Rows from block 4, named by matrix and row number. Rows with one number belong to one neuron. Each number is 200 + 40 x the weight over its row's rms, rounded and kept within 0 to 999. All counts start at 0. After the name is the row's rms in percent of the matrix's.
# fc1: MLP up (model.blocks.4.mlp.fc1.weight, 480x160), inputs 108-159
# fc2: MLP down (model.blocks.4.mlp.fc2.weight, 160x480, transposed), outputs 108-159
fc1.111,099,207,154,160,199,151,229,184,242,191,89,217,257,99,239,147,209,144,163,150,208,183,129,98,229,158,190,290,175,215,157,249,241,267,278,231,140,239,205,174,241,243,195,186,210,219,167,207,101,169,248,138,219
fc1.112,095,183,207,189,147,238,181,202,184,174,218,282,209,188,207,226,164,223,133,220,126,218,228,156,205,155,225,221,214,196,240,243,72,172,279,170,217,233,255,238,159,161,158,141,244,196,258,166,169,218,250,171,144
fc1.113,098,236,148,186,224,256,211,193,165,176,168,186,209,194,223,89,218,256,169,180,197,176,170,210,135,181,199,206,205,181,226,186,200,200,175,148,181,189,120,128,236,215,199,182,170,258,170,197,189,166,266,155,245
fc1.114,094,206,251,186,128,211,262,129,221,181,179,206,179,209,178,214,189,189,221,175,206,169,245,184,187,237,245,149,207,159,164,215,136,160,192,166,215,174,219,221,224,248,214,188,185,186,217,229,184,174,274,161,247
fc1.115,099,207,256,233,171,180,180,269,223,182,203,183,193,241,139,201,203,217,219,182,217,141,190,211,192,154,183,203,109,207,236,239,190,185,267,145,297,232,198,118,212,193,142,175,217,120,211,220,202,275,240,170,191
fc1.116,089,233,240,229,214,234,230,114,128,242,215,131,213,157,209,248,207,96,251,173,278,202,202,199,246,157,236,221,209,195,193,135,239,206,155,187,188,242,195,215,178,196,244,218,225,199,143,189,181,199,203,194,242
fc1.117,095,172,175,186,190,249,154,202,187,191,216,152,239,195,123,175,213,162,199,184,185,232,161,156,163,198,146,259,179,197,145,229,167,127,239,71,166,197,217,232,256,167,184,180,106,236,195,190,208,162,149,167,185
fc1.118,099,192,159,263,195,221,218,143,180,296,199,211,127,232,214,189,145,221,132,204,186,169,168,141,166,168,228,236,234,118,202,154,144,193,152,229,245,205,245,128,186,158,284,227,191,108,201,198,139,299,161,185,213
fc1.119,100,236,185,245,151,192,181,225,231,222,178,143,181,170,229,229,277,170,219,198,231,261,156,197,244,215,304,186,199,229,267,191,248,149,215,198,170,150,241,165,161,204,156,291,230,203,218,275,160,273,237,186,176
fc1.120,107,207,172,181,148,232,217,141,209,130,226,203,246,137,197,121,131,200,233,141,164,159,156,199,161,186,111,258,216,181,189,199,228,236,145,123,216,178,159,200,179,160,234,200,151,132,177,169,178,187,189,254,202
fc1.121,122,276,173,174,223,138,156,128,150,211,143,246,165,249,202,163,181,191,211,140,92,171,172,235,145,167,245,190,175,203,148,105,173,181,207,199,212,222,210,142,198,214,203,160,149,170,124,162,190,183,217,201,200
fc1.122,101,269,206,263,195,192,232,248,152,226,194,149,244,202,119,210,148,161,219,250,165,204,222,169,169,175,173,183,188,208,190,183,223,153,208,207,149,182,190,168,203,147,201,211,261,160,241,193,241,188,181,181,274
fc1.123,108,163,166,168,267,253,200,174,236,194,157,210,201,123,158,165,184,241,169,123,114,169,182,178,90,174,174,167,246,174,200,180,147,152,151,129,202,223,176,168,137,193,138,224,190,138,121,173,248,194,172,139,157
fc1.124,103,185,225,151,154,156,248,203,230,151,242,232,152,222,142,154,190,237,203,226,160,189,163,238,132,195,179,220,217,246,281,239,174,252,201,188,196,183,183,200,233,240,143,227,190,225,205,211,174,206,237,214,234
fc1.125,091,270,137,264,119,222,260,236,225,162,154,156,141,260,263,122,180,162,117,183,214,81,158,217,222,211,232,223,234,215,139,234,166,203,196,207,276,227,110,249,234,188,181,215,252,212,186,195,182,198,163,262,157
fc1.126,092,244,193,272,131,112,150,140,204,210,200,214,201,170,199,180,151,200,160,179,187,175,137,182,261,199,123,263,234,284,239,196,232,180,251,156,187,189,203,98,263,161,242,185,217,229,183,209,120,234,253,151,155
fc1.127,087,218,212,222,173,201,264,202,218,143,138,239,166,142,198,252,195,327,189,161,203,169,175,209,228,237,226,217,168,145,155,254,179,187,154,190,245,164,173,163,214,155,184,189,268,186,190,216,209,247,201,136,196
fc1.128,092,176,164,201,179,249,188,150,107,249,210,254,196,166,154,253,172,208,214,204,235,277,250,211,128,228,177,157,139,176,160,223,194,182,182,175,169,199,191,137,177,191,190,203,202,224,233,128,243,216,256,247,139
fc1.129,112,223,211,164,169,230,170,124,127,177,197,207,189,194,164,168,101,149,242,165,198,187,196,198,212,123,185,193,188,293,241,190,190,162,179,255,222,183,173,204,185,207,178,171,201,135,246,136,285,164,154,124,189
fc1.130,099,218,170,175,156,173,221,244,255,260,224,151,231,237,164,179,190,173,119,163,165,160,204,202,165,143,200,212,167,208,238,126,143,263,129,192,186,246,280,199,199,140,296,249,225,187,227,276,163,165,142,195,240
fc1.131,089,234,205,232,196,261,155,238,227,212,204,220,247,289,224,214,170,229,221,231,194,244,120,211,185,221,268,212,138,173,152,277,227,213,185,176,292,209,211,267,195,206,203,264,194,179,288,213,200,208,222,235,201
fc1.132,108,177,254,222,251,227,153,151,216,245,169,234,205,168,232,237,232,165,241,280,145,209,276,258,233,195,182,255,217,275,141,213,158,206,165,236,210,218,196,185,166,169,254,211,223,155,224,152,164,156,126,189,161
fc1.133,103,184,175,161,166,155,222,202,143,156,185,216,158,261,194,166,164,118,108,222,193,183,247,145,199,166,197,225,131,256,147,191,136,209,167,180,215,209,161,154,159,213,198,207,108,192,142,239,174,254,155,208,225
fc1.134,102,289,188,201,209,207,190,111,240,130,241,172,125,170,212,157,220,149,205,170,215,141,191,174,213,221,236,212,213,196,269,235,219,255,204,143,246,234,192,100,136,264,233,240,168,183,159,202,179,233,139,206,193
fc1.135,096,214,203,161,220,237,208,146,219,162,154,270,160,173,258,215,203,213,212,114,264,218,189,221,230,168,187,225,127,194,208,213,181,194,128,217,146,250,181,177,187,211,232,117,189,194,180,233,245,182,252,177,192
fc1.136,088,189,129,201,142,142,155,208,208,277,168,185,212,234,223,188,159,195,257,248,190,209,171,190,184,123,134,231,283,176,158,135,183,156,175,124,213,216,239,167,206,170,232,214,142,203,124,167,218,167,184,199,215
fc1.137,106,166,200,144,188,138,169,206,183,153,127,190,212,199,218,195,219,149,157,199,167,162,173,229,163,171,229,175,193,111,201,180,175,161,205,213,180,211,226,208,174,127,163,193,231,185,163,144,220,173,136,150,196
fc1.138,116,192,162,230,168,176,135,123,182,156,225,196,188,216,145,210,139,203,186,154,174,267,276,187,214,165,230,235,142,235,142,190,153,131,182,130,194,241,189,151,150,228,163,231,174,163,174,189,174,249,164,184,225
fc1.139,093,263,179,207,208,191,237,189,181,179,212,193,204,208,155,118,195,217,300,242,229,185,202,142,204,139,199,220,187,191,155,202,130,171,212,226,167,303,143,138,181,264,233,259,147,221,184,162,180,183,176,190,124
fc1.140,085,204,266,192,216,240,223,196,240,171,246,193,213,249,236,230,213,212,214,189,172,171,230,206,179,152,233,238,202,177,304,186,241,202,205,184,193,185,227,176,166,211,199,275,202,176,238,225,254,234,304,194,205
fc1.141,130,266,163,144,144,154,160,231,186,212,220,232,205,147,177,165,197,128,160,212,175,229,172,166,213,195,193,201,114,184,185,175,165,189,129,182,98,166,145,168,237,155,193,232,139,191,176,107,211,178,127,223,181
fc2.111,097,223,172,208,149,249,198,212,136,215,234,192,252,304,250,151,111,230,246,197,197,137,264,219,251,198,272,114,168,163,251,266,143,264,149,220,196,145,278,214,203,183,213,174,180,220,229,173,255,227,200,233,211
fc2.112,109,276,225,216,164,165,155,195,187,180,240,172,277,229,162,237,266,189,237,294,171,234,193,252,113,221,176,206,223,231,240,160,153,221,190,199,212,165,178,133,239,232,157,230,190,196,183,233,218,239,226,223,280
fc2.113,089,174,207,224,111,202,183,159,203,169,225,190,158,205,176,252,209,175,222,194,154,228,139,202,147,233,175,246,199,153,144,174,204,197,234,233,197,228,208,217,199,225,192,185,258,180,204,161,158,233,95,189,102
fc2.114,102,204,246,217,244,231,237,285,207,230,289,90,169,210,119,246,210,214,193,278,183,221,166,181,189,152,242,230,214,223,197,263,215,168,176,217,164,104,192,228,224,158,215,195,227,226,126,131,201,181,132,225,191
fc2.115,102,210,207,236,206,219,286,184,195,222,156,170,161,173,240,208,243,215,175,211,205,270,216,147,180,219,237,247,233,220,199,126,205,247,162,230,112,230,209,286,162,125,227,191,191,264,228,186,138,157,200,282,168
fc2.116,098,197,54,173,213,249,256,231,269,175,177,261,216,203,258,221,183,238,129,231,203,186,179,265,235,251,162,155,163,222,194,228,191,215,241,163,177,184,154,194,175,203,122,199,283,228,219,243,184,140,178,234,135
fc2.117,101,172,222,149,186,246,187,181,151,220,254,193,176,184,303,249,213,158,222,246,231,191,168,202,190,176,161,209,233,256,262,170,202,226,172,279,233,215,229,266,178,181,250,168,164,171,208,296,159,249,266,207,198
fc2.118,102,250,222,250,146,142,190,170,241,85,270,276,214,156,247,127,194,180,199,191,219,228,186,189,179,205,304,179,234,145,219,208,238,173,215,175,177,214,204,183,170,312,175,229,218,208,219,220,189,138,227,199,210
fc2.119,099,172,212,211,245,258,217,241,228,242,235,253,226,227,223,192,122,249,223,204,205,176,266,209,214,209,138,219,215,200,94,301,176,236,162,200,246,251,199,239,258,178,262,152,190,147,205,191,266,174,229,217,225
fc2.120,114,165,182,230,266,215,223,267,196,203,168,197,166,226,262,238,134,159,190,226,219,198,148,190,265,159,142,197,187,208,166,290,193,270,168,200,207,220,248,186,255,192,240,203,208,200,199,177,203,208,228,213,170
fc2.121,105,122,300,199,216,185,217,243,194,274,262,160,198,174,229,240,132,178,230,146,193,200,230,227,216,221,197,248,277,212,203,180,227,142,260,223,173,190,234,161,191,149,157,178,184,122,169,162,204,188,175,136,210
fc2.122,098,206,239,193,247,136,158,214,187,172,227,151,118,231,152,184,193,276,188,180,219,179,155,194,206,204,204,213,268,211,158,220,225,275,210,239,190,158,151,197,172,244,219,224,231,204,243,156,220,181,215,250,237
fc2.123,118,143,266,203,268,183,183,202,275,212,264,240,217,218,215,161,179,217,205,217,228,193,225,178,183,199,157,148,145,156,203,216,137,161,236,213,225,199,209,167,126,225,132,225,185,147,208,281,172,206,235,183,177
fc2.124,101,134,185,204,228,210,192,181,219,251,196,186,243,181,299,254,194,191,222,159,206,218,233,99,309,203,206,171,197,175,116,234,186,191,217,210,209,229,266,207,182,107,262,203,212,197,183,180,191,219,169,127,223
fc2.125,108,157,199,131,142,161,214,163,223,118,158,179,208,137,240,236,208,189,186,238,197,172,326,253,112,197,165,209,165,234,226,230,187,209,185,284,262,142,252,268,196,236,223,279,217,232,146,203,250,240,170,162,118
fc2.126,094,163,180,217,206,233,233,197,152,198,203,244,225,170,256,186,153,157,149,253,215,225,193,233,204,171,162,275,167,138,129,149,296,258,170,234,133,197,83,187,166,242,161,172,140,213,166,123,185,170,189,223,177
fc2.127,103,191,234,180,113,126,114,225,241,294,166,181,153,251,273,208,167,193,163,185,247,225,246,240,140,191,206,204,224,234,155,230,196,166,189,140,204,222,172,177,174,206,244,244,167,228,208,149,194,226,170,242,136
fc2.128,101,161,241,149,213,190,176,166,168,176,225,227,237,138,191,210,196,198,160,193,225,174,163,136,225,174,283,225,149,150,243,252,229,204,163,239,229,167,188,227,251,135,176,199,268,194,199,215,173,186,91,195,199
fc2.129,100,184,179,180,166,222,228,124,171,202,174,198,172,234,131,189,173,141,220,249,190,192,117,225,203,191,246,217,235,219,174,282,152,173,144,188,133,192,219,213,175,174,193,202,234,176,229,262,219,174,213,261,171
fc2.130,109,217,214,149,185,213,279,148,151,159,148,235,201,154,235,240,144,189,265,292,167,157,188,235,178,237,194,119,221,174,202,240,178,191,207,244,188,215,149,217,157,243,211,218,229,116,191,186,202,197,260,204,159
fc2.131,094,222,203,212,154,196,267,200,181,214,223,181,223,154,188,141,212,202,199,216,198,230,261,169,123,213,231,209,240,180,155,172,205,239,242,193,154,164,184,178,136,171,209,206,151,271,173,231,186,259,184,151,190
fc2.132,092,242,178,218,147,215,220,237,156,178,223,185,186,255,170,196,175,139,151,119,273,196,161,152,186,180,220,144,151,157,263,134,249,226,215,195,235,182,182,177,192,212,203,206,223,218,217,288,247,271,309,235,231
fc2.133,095,237,173,160,187,207,174,235,229,161,215,146,211,155,113,236,257,164,259,215,208,223,227,233,102,226,161,153,202,186,203,254,171,215,233,215,177,239,269,192,176,219,183,225,266,83,236,180,200,224,171,196,183
fc2.134,105,186,174,243,99,241,177,192,180,223,218,185,221,226,190,216,200,228,238,183,129,249,275,209,191,205,171,169,191,268,214,191,161,189,262,200,196,211,243,178,130,168,182,283,154,238,269,249,184,142,214,120,270
fc2.135,104,170,150,289,211,167,199,218,239,177,206,213,213,223,180,198,160,211,178,213,124,208,257,204,196,207,201,220,235,193,150,178,216,162,211,202,191,178,137,213,144,211,103,204,225,196,201,196,72,213,144,270,194
fc2.136,099,296,218,208,186,230,218,164,223,141,164,193,229,187,195,177,196,246,167,208,265,187,212,271,208,187,210,177,96,213,248,183,193,250,153,232,222,184,229,228,228,224,214,187,217,257,287,148,195,164,253,196,182
fc2.137,087,207,180,203,230,183,227,155,186,229,271,187,174,180,146,145,173,195,228,192,207,189,205,140,243,144,185,239,214,262,155,154,236,189,203,214,219,213,143,160,183,255,226,237,101,181,205,224,138,211,230,231,221
fc2.138,122,161,201,256,200,242,193,218,222,249,272,244,203,223,156,215,196,171,118,227,190,250,287,245,284,179,153,234,176,255,216,253,132,226,256,157,219,220,265,207,186,239,180,169,151,209,198,194,162,244,164,194,250
fc2.139,110,190,208,239,209,228,174,218,238,139,168,210,190,285,151,292,255,158,156,225,170,229,155,238,230,238,177,253,163,166,240,205,177,162,235,197,250,170,237,176,171,265,176,260,206,179,194,255,167,154,209,198,143
fc2.140,097,107,174,183,202,189,185,229,180,189,250,247,160,218,240,224,213,231,251,235,195,204,231,236,254,298,169,138,232,224,74,230,210,183,210,200,195,252,179,205,250,180,198,154,235,218,173,154,129,239,156,246,210
fc2.141,117,217,147,127,170,252,200,210,154,289,170,211,239,132,225,240,244,251,208,227,150,184,186,253,280,154,201,146,219,216,225,178,224,237,210,275,202,139,178,204,248,189,173,184,163,208,205,183,188,217,196,215,189