Weights of a small CTC audio transcriber: width 160, soap at rate 0.0042.
Rows from block 3 of a small CTC audio transcriber, named by matrix and row number. Rows with one number belong to one neuron. Each number is 500 + 25 x the weight over its row's rms, rounded and kept within 0 to 999. All counts start at 0. Numbers have three digits each. After the name is the row's rms in percent of the matrix's.
After each neuron's rows are labels from the 100 clips, of 14848, where the neuron reaches its highest value: "strongest on" is what is common among them. Only what is clearly more common there than usual is listed. The data: read English sentences (LibriTTS-R).
# fc1: MLP up (model.blocks.3.mlp.fc1.weight, 480x160), inputs 0-159
# fc2: MLP down (model.blocks.3.mlp.fc2.weight, 160x480, transposed), outputs 0-159

fc1.339 096:496508454533506482505518495471506428531469500494510441455496432532484454538485557511468491497529528506519543503519483465509500496477521522456499512506496464517462484515501539494467505522510539489501539514470482524485478520520486474489501505487504540533485504518520517507524473466519555517514487483474501481499553525475488504509485547499490488491469490522451495528498546520500480450516520501509515520511488489494445538524497512527523514498508511553467533515491506496481510515477488
fc2.339 101:481510532504534465509474519533496542470535536507562535545491521499573533495528478488536505537502455480462477528497486526502509513524499489491513487517525528533485504513468522485480482490494491533478467491556553482484534472481491528495488475479507499471539495442477527477493502475497458486497514523500477499489488497526509487506545466526502555537567503520509462493509465479476518504505495488508456499476493511477540500473511510519479515479468472508511516457509487499519505486531508
strongest on: voice: female

fc1.90 093:487503461526515500529530515541520501517517501507500525564513533489517508528489451473489498473473483512497509504508522528500522530547513508492496534436550536502519536498515483457486497512486493496511514519498513538523528487533528515521530524515521512534498508518512470463470501496514501546524574487507480505486512534486525457492511522542520503491544528506499511465535511533490465464458452479492507475507523462464527491524515549509532498473496495531490472485512526520510514551508542
fc2.90 095:499515545490509486523492483503557473521486466519511472508517462532527508488526544536505489494524470475516463545539461491478484531524505498523526525504467477548456443545523511504446526482505511517521504488494480515505458512499461472545488491462504499484516495496507539512519500446524497476487495529482518481483493494507525577521503529520474515471493496512481557485510529494495536494518499492536503506476470488501517488515462466540512510503497529500500530511546475476476504455488462
strongest on: voice: male; the word "you"

fc1.404 092:501502533525527474501503486481530547465483487479501508519517474495445508468513516510495491438496503505457541500492493453495557521525522510482509509460505539521464499476504489502503514527475483539528485519514509491504534490515522511504491513494515511505482496466482509477499495530533515491529475491495516524605491515529484491559545491494521495516460470477538516574494495536515482517529496546519482469547490522507511493466496506567492491498485475510515500516502509486471478507498530
fc2.404 089:476488493478502545521491488532507457516483534510514483494509512542560489504468463495506471522492490476508445509512458531482489519481516493506476487550448469515517504480510482517511477493514527462491525510501476547520472521500523462522545504461446495516492514504528520514478521507465514522489535512503517468445511455477501476494499536515432506456500494504484466473485512479522515495512490470486527525469523470474492563515527527437519524512512525510481484480534483514514486472495507
strongest on: the word "mr"

fc1.447 096:517497491513484460543455506496503507505512473477499516521484497519518529481506527471508463490512443497492478471460479473469509496465485548467513509449510486527506475538569475536511508523473473512513478511494463492441528495512536529469468463511504504520495538480467486519484470493505546536521515499528532488492480480563525505500524475508543476507518497484511528507510474476467507487513488527482498535481528525499457504544488455551519517537481488476479480524523482535505481510520489
fc2.447 098:508493562509516525475468543508497460497460511472530488521505486446525545479524463570506537511512468502522492468513513492474484539463508453483490484544483488493468515515509552494469502491536504536468511512517497494532449507510494503462549496489498503512469468493500514499514467512508459498543507469493493451505498501453478515502499491515507498459489487495515494519516542505504509502511523472531518504495471429517508502480514543462467523491514485498485535493508463525476533543513517
strongest on: voice: male

fc1.138 093:486452499518483502498500468458471547499513473482487508485487507493506497520496472461507454508498485512477466484483496482511518501462517496485477470513517523545545441480466550470512501473502504491544477512521493498492528488463506520519513427522497471466490488502479515471527517510484458488497469474493491492478472486513483485467478490496571505506493485513533456474511530475490545502517492452511482436478440500462521466467492466490508451511522488469514488495510513488515486532521462
fc2.138 109:505543501483550525515476500513501416514458509480479474503528462532542507510525547520492485454519512482508546475524528520483491441506490496508484514453473488510477537522514466522491488549533525542495524480470511527448468512521480484479491535464484506539490529506486506538469485490481514536487462541498486511498501521505504503533543502497468491489491476488474512503502461503499484472524491528491510530541538493528475527546513543474502502479466518498470524525497485515485501506473503
strongest on: voice: male

fc1.320 115:541519540483483520525487516520545500485489498488519523524524502545498479524473504474485468482505499486534464483494456547530509468526498462496518504512500517510465563518524547519466501523519507499495485468490512515517531532505511533534552470520490485471503500510552493522525515526530499538459528508491511477460473544508480527527505493531539526500505462501540555516495467463510551476504489487536477517464524534489479496492530483481506491511523543521520466531484496508523526517540515
fc2.320 120:478498512500497484455513491507499506499547515471515508478485536460532518485530508528480457462473484478477541476522502529514493493500490497465476538468491517448478528504488464492499559501475532507492519503480540454509512488444476488505510518549542504521458454490523506495491478497484487522491543460503514471500507481521498517437493530528523506549514522477505501486534554488469494520457501486477518486463449480537446515513542482522508501537507512497515495493494509460478515527502507
strongest on: the word "as"

fc1.144 091:526502502491492495475484524511499442503545515537499526505513460506507459478499477506547494473504538522497504506511485493498517521468507511506513488531527476475477483471553517519520473545520473509505492472512515505494476477492516472462511493468488505495504467444477493473510464558510516494540515468460476488534506471482501523507465486517485478502511516473552490549473485530528551557531494477505497515515496556468519507544452456504517518517488506535461493498491520514563507532491513
fc2.144 095:464475491496525509475484485510523513502445511535490477469517514482469545495509513497464530542514469523531501438467532490490459482534476505487495494448538507484488532474493536490511493497483495491502539515461457521503528513527457496524498522533506494489488556482483501503520457478519537501490500497508447526519506493508508460473507499507510494495531481500470539509526516467514465473465491535549477510507534487517537523504447515494486472449454480528504528498461476468537489500463492
strongest on: the word "with"

fc1.19 093:519557531482476516514532549481497468532464484487508494470512500494490498496474501503520520515554535519535511488488516487516488537486500481521504469496452487523544518499507488460460513498515493469491516526516503553502501561517508498456492510531488498523502477544502518535487508519454537584510512492537519515488509457531474480530516478504515519499494508487482492564502527494520506503540510527502472466462506518503444545473516471515456486457532486501527504505517534497489516515502513
fc2.19 099:486504507509475489481494468520495456525542468522500502509504487497505522480503520498526472482456507526531507479475453488486493521502499533509517496512552488524453509536555521544491463513496440488493479492493464457478483504486520475515487520446493538468506554484532494506541511481523471492490498553506477504472504485491516516505510492485458477467532507556520505474475507491474538504480451475453506515536493448465518480536472535475542494542490495479488498513526535496492466499469504
strongest on: voice: female

fc1.149 100:508493520482516497564463524541502491480512516482466472507473517483514531502494536505482535517530523521493509517510505532485468476501500488489581497534510520453494529498471497443496481521476516483494476519488521520537517494559509516492485530535512541466495487504476501468529502460516497468489536495494487474467521519496554545489562477480472512454486497472514508440510494486479503510487485468477511492499545479524515516488491528494443497499465515505488476483509485512481438530511517
fc2.149 104:535469519474522472543487543490514474481461489520519514508456491511488526539509494506503532493482507507513504494516477488510490471535504548521512525473517550476500444498495477498496509501522514513475501518515493434480448473481477474532510510493519486474482514453499487494526511486519484475478453500536490549517509517499445499486547481480449524498505528537518532468506468531468461550491493510482500473546456500501494508474502542522495511496499459499523539505494515462531489558472501
strongest on: voice: female

fc1.271 095:482535490484503465521512472428539508476490514458533472472488455531501499482521509456531499532502518489514477497504464551494548499493508497477466463545495486497526481535490508495483543496510520488481497523507485507507480498488498477534482505554523478479490500511503535467542468540525503487493513510443539487518505466529503538526522487471483530481490485469503521461473496471504495518500459484541459477498461537511517546529483467496467509474464490521487535512516497474447509486521482
fc2.271 101:494492477536516512503516495547516487527512467513488495507535543471472491539462488519477490515470469470534521531463514479512489495513492495494496514458534545501468510491539528470540447534510532479525512526498552516477536516494491517501532517457513502489517475468530476523484520466464464517507469514538480523487503522475490471481496580503522472498494538537521487568509501489496494523483535487471527481507505468496492503469562521485566507513517516502505513493475504512523504506482493
strongest on: voice: male

fc1.45 093:537521506462505505542517454508482481513479464498487525505512502516542505540499484499555521496510527517513511526500512489537464503519528504509502543458498482508478522499497504489505534466474515460526488517513531493509536497532490517438539510502462451434479496503501497460493510511496502480454552489526488505506515478527466540537490528501507511500497532506512484508533544516466483496480514449500534535522472497536518523468477516505531559526506476507495482492483449456486547486520495
fc2.45 096:488434479534512512496465510515571525526564510502502484477529498526495492462510509497523518539471478541528514497484535498494537515502500541513509514544487508478527546497515514515483470515499479549469540474452514485488523506511488491540470464506515520542475511479484529496505468548517486479550463516480528480492501517450508490472506479505544509537525497492508505476511482535511505513486511531496472485506529511456499445501470516494515467487483545512516505495489508525518471545508466
strongest on: voice: female

fc1.413 090:498490448512504508509503521471465498485542544506500468498532479485473483529507478470495490516522476549500506524465493525510513532508486521453505475495467456470510484470484518498495466489452505492477549499521485503487518503466483540470509539530516517504490546564543488458551516476483484506476447497520486505467521505522499477497489507476478453488493518507513482471504520455490482473542459520483505475503513504493502466527489553547497502478496456510503514541473485493512533474517441
fc2.413 101:492486519506513525466519488524514550518493483538509487553485510490510561551505468520500505472466499459493505534499481458487524495497512483483471502490535478512518489482510514530542501490486534494558482507446551518502543513522477463486522517478503500538507435398465505505467508523505468515486505524482513498552466497513506514469520531505487510521471507484490495476495490512550524493507477517489496482444507505524486486503515491511516524527500519455482530485490481489524520473489486
strongest on: voice: female

fc1.290 089:500523470493560470485491474513542502547543471467551461504521501486493488539510506468538494513472511509483525537501503505509519483469522490488496496547496484491521542512563460484524503527506492507474516532470486499530472479504471548532523504522496495500511504495497516505516533542497555517512458515451496474500543507523463524534489512496510494507473501477496500524524495492498491486537453519452509533505465519539512456482511454494502510540511502506500513577504505511473454488492505
fc2.290 100:503532499501433516493500496534511486489475520500543473459497536510482523502544491507466475505494490490498530463517542468513512508497524506526510522492534500492512497520457494468478533490550541495507490518516531520517495471481489475530480492495522475472498546476514496511519476485488553529476504457494522484493468508461455473506518529518482494493546519498456471498455480504516503528502554528494546504466509502517490505505505468529502511430536470525498490475519504574537539476512487
strongest on: voice: male

fc1.114 116:511544515495507570459468507535486512504534539543501485513530461527542533475489482497512539544527467509452475486513499527488494545466464523497527472478447471495465525510478522507538472537501508505501475543510518493495472500530487514465516478537512475468577498527511503488532528487531506466525518523539511525523514542495500526537526488528487457499483513549479508511506548501512475469495503489521540498510513508529502507474485493505477515515476512473506501491492500501509476520508527
fc2.114 113:499456517461524507479519497458495491527460513479508489529545531519559518467507492517487527531550507502492491476472520517499509519478490486508516530509472472471554515535508526481506492517476460487478499521530487493538513477528499519506498493542492480477526507552521509536513498455473488453532494525509480469492503526485483443483509514467524474562539515511473485487532572504501492474473473504495489498454521518504497522461499535510467503516481544500490475499514483497468458502460524
strongest on: voice: female

fc1.253 128:517487460477497466504495542496502530471501501458449486500472504504491555491495544521557530496515488543492478524529532513496546511489481492510501516473490519531542504511533474507518532497513466485477467505507497530516540535534544540517511527562500527482519521534555500454498506502497497485508509512482544522497519543505498530518517533516466509545492506534525497508499476533487502524545483524472524494500475487527475485517535529496521499496529519489485495485533553511538545526472525
fc2.253 101:489518505523473490485491514484504511472498509508507502503506522509489465518554505461523503458483508514482519452537500490490465471538539519507546489482500512511499508429483476464511498493464494528503488479499462486487546471507465504490504483528521504522516488527532494502469567496521515524458499496534505503537529503503529519462490497495417491458503507522519486498518497448508497480498486548525515511538471497483520536473476473519496514432512498544513502520494447467464522527502464
strongest on: voice: male

fc1.459 094:520456459515496488535501550517495500486522481442495493522531508477502520497493477457502498480463466549481505499510491490517541499479480510511495491491506489502480476474497452533484511507515499546480526489500479547501472500453500519489515527491518548521507475441496471465461483532540498500520490504549483551473463493522480501511489556516484492474534477548503489486485487525523504444479514511468481472497505494485477498521512470536433455514509512561481488492518523513490465498501508
fc2.459 089:485517489492490491467484496489469511494482498530480448490487510518495474504516553539505536540535529447503492516471513489501528475530479502484512502505443494499515513492498490485502496512506523484483500563505522461484526497481497521472515547498480467507462529543503528517534518509475502479462518479441476473508515478508531490500534497509540496500483536522549487511459538505533466521532497495578530539506508484511528493483481525519520490497473468439538510510515472448485522475510485
strongest on: voice: male

fc1.184 101:469480478483484525542517514533494519542499543503505500457464519485490489520508445488506495492497463477442509525520484505499476502476506545515538501519505485482506489500507503476494495492531502548474504492521528535509528522514475490515433511498529553474509547547493486512517520481495460500513503499489493482530475507539501504510521489485527493475491495536511476472498521499448482487474534541521452530498493521476490494493437536479548542510471451556459519499503499491516501536519537
fc2.184 103:462519518506491476498518529536418509522511488483534501494548495506521491471459502509519477499475518523531538509479520536483494507517548533476497496520481511539519528560514504522472502527528535526521476520453457501479507495535509544533499521492475517472522470449499489506496544495460523512493472520532502475500488549505510494494472534486475478488448531499510496531498492463502526478450457486491477491495535512462512538512538503486516498461520510485511497488538489512495509484462460
strongest on: the word "with"

fc1.251 099:460528558469517495463503518471474517502498519463521477523523482534531528478542504502520476491496505513538456482507521468490452522492516526514448487486508480508484499515536497512495511521517506494501497487501514501511442505515505478503499499517502517503567497503490499522499550511487486504549514520501521497527537517482502506564480501572510505483511517516493550509514486515497506520497450515482490540438520470530494507553478483477494438552494487497495514474488535519520556502534508
fc2.251 099:533477515504488463522462468523467499465482497481513473500511484502553530540504530491491499469503498499506486486508503522479530515481540477510488515448535495500440491514499502492516463518498527494511503492442493500464490487495507526561491498511526533463445466506492491497515527499517492519498476495503496466522493502472440470498482523536516521467517492526516539470480504520540498532503511528550441494517542514473515552520574507503463498509530500520500520544518492519460488513495469
strongest on: the word "with"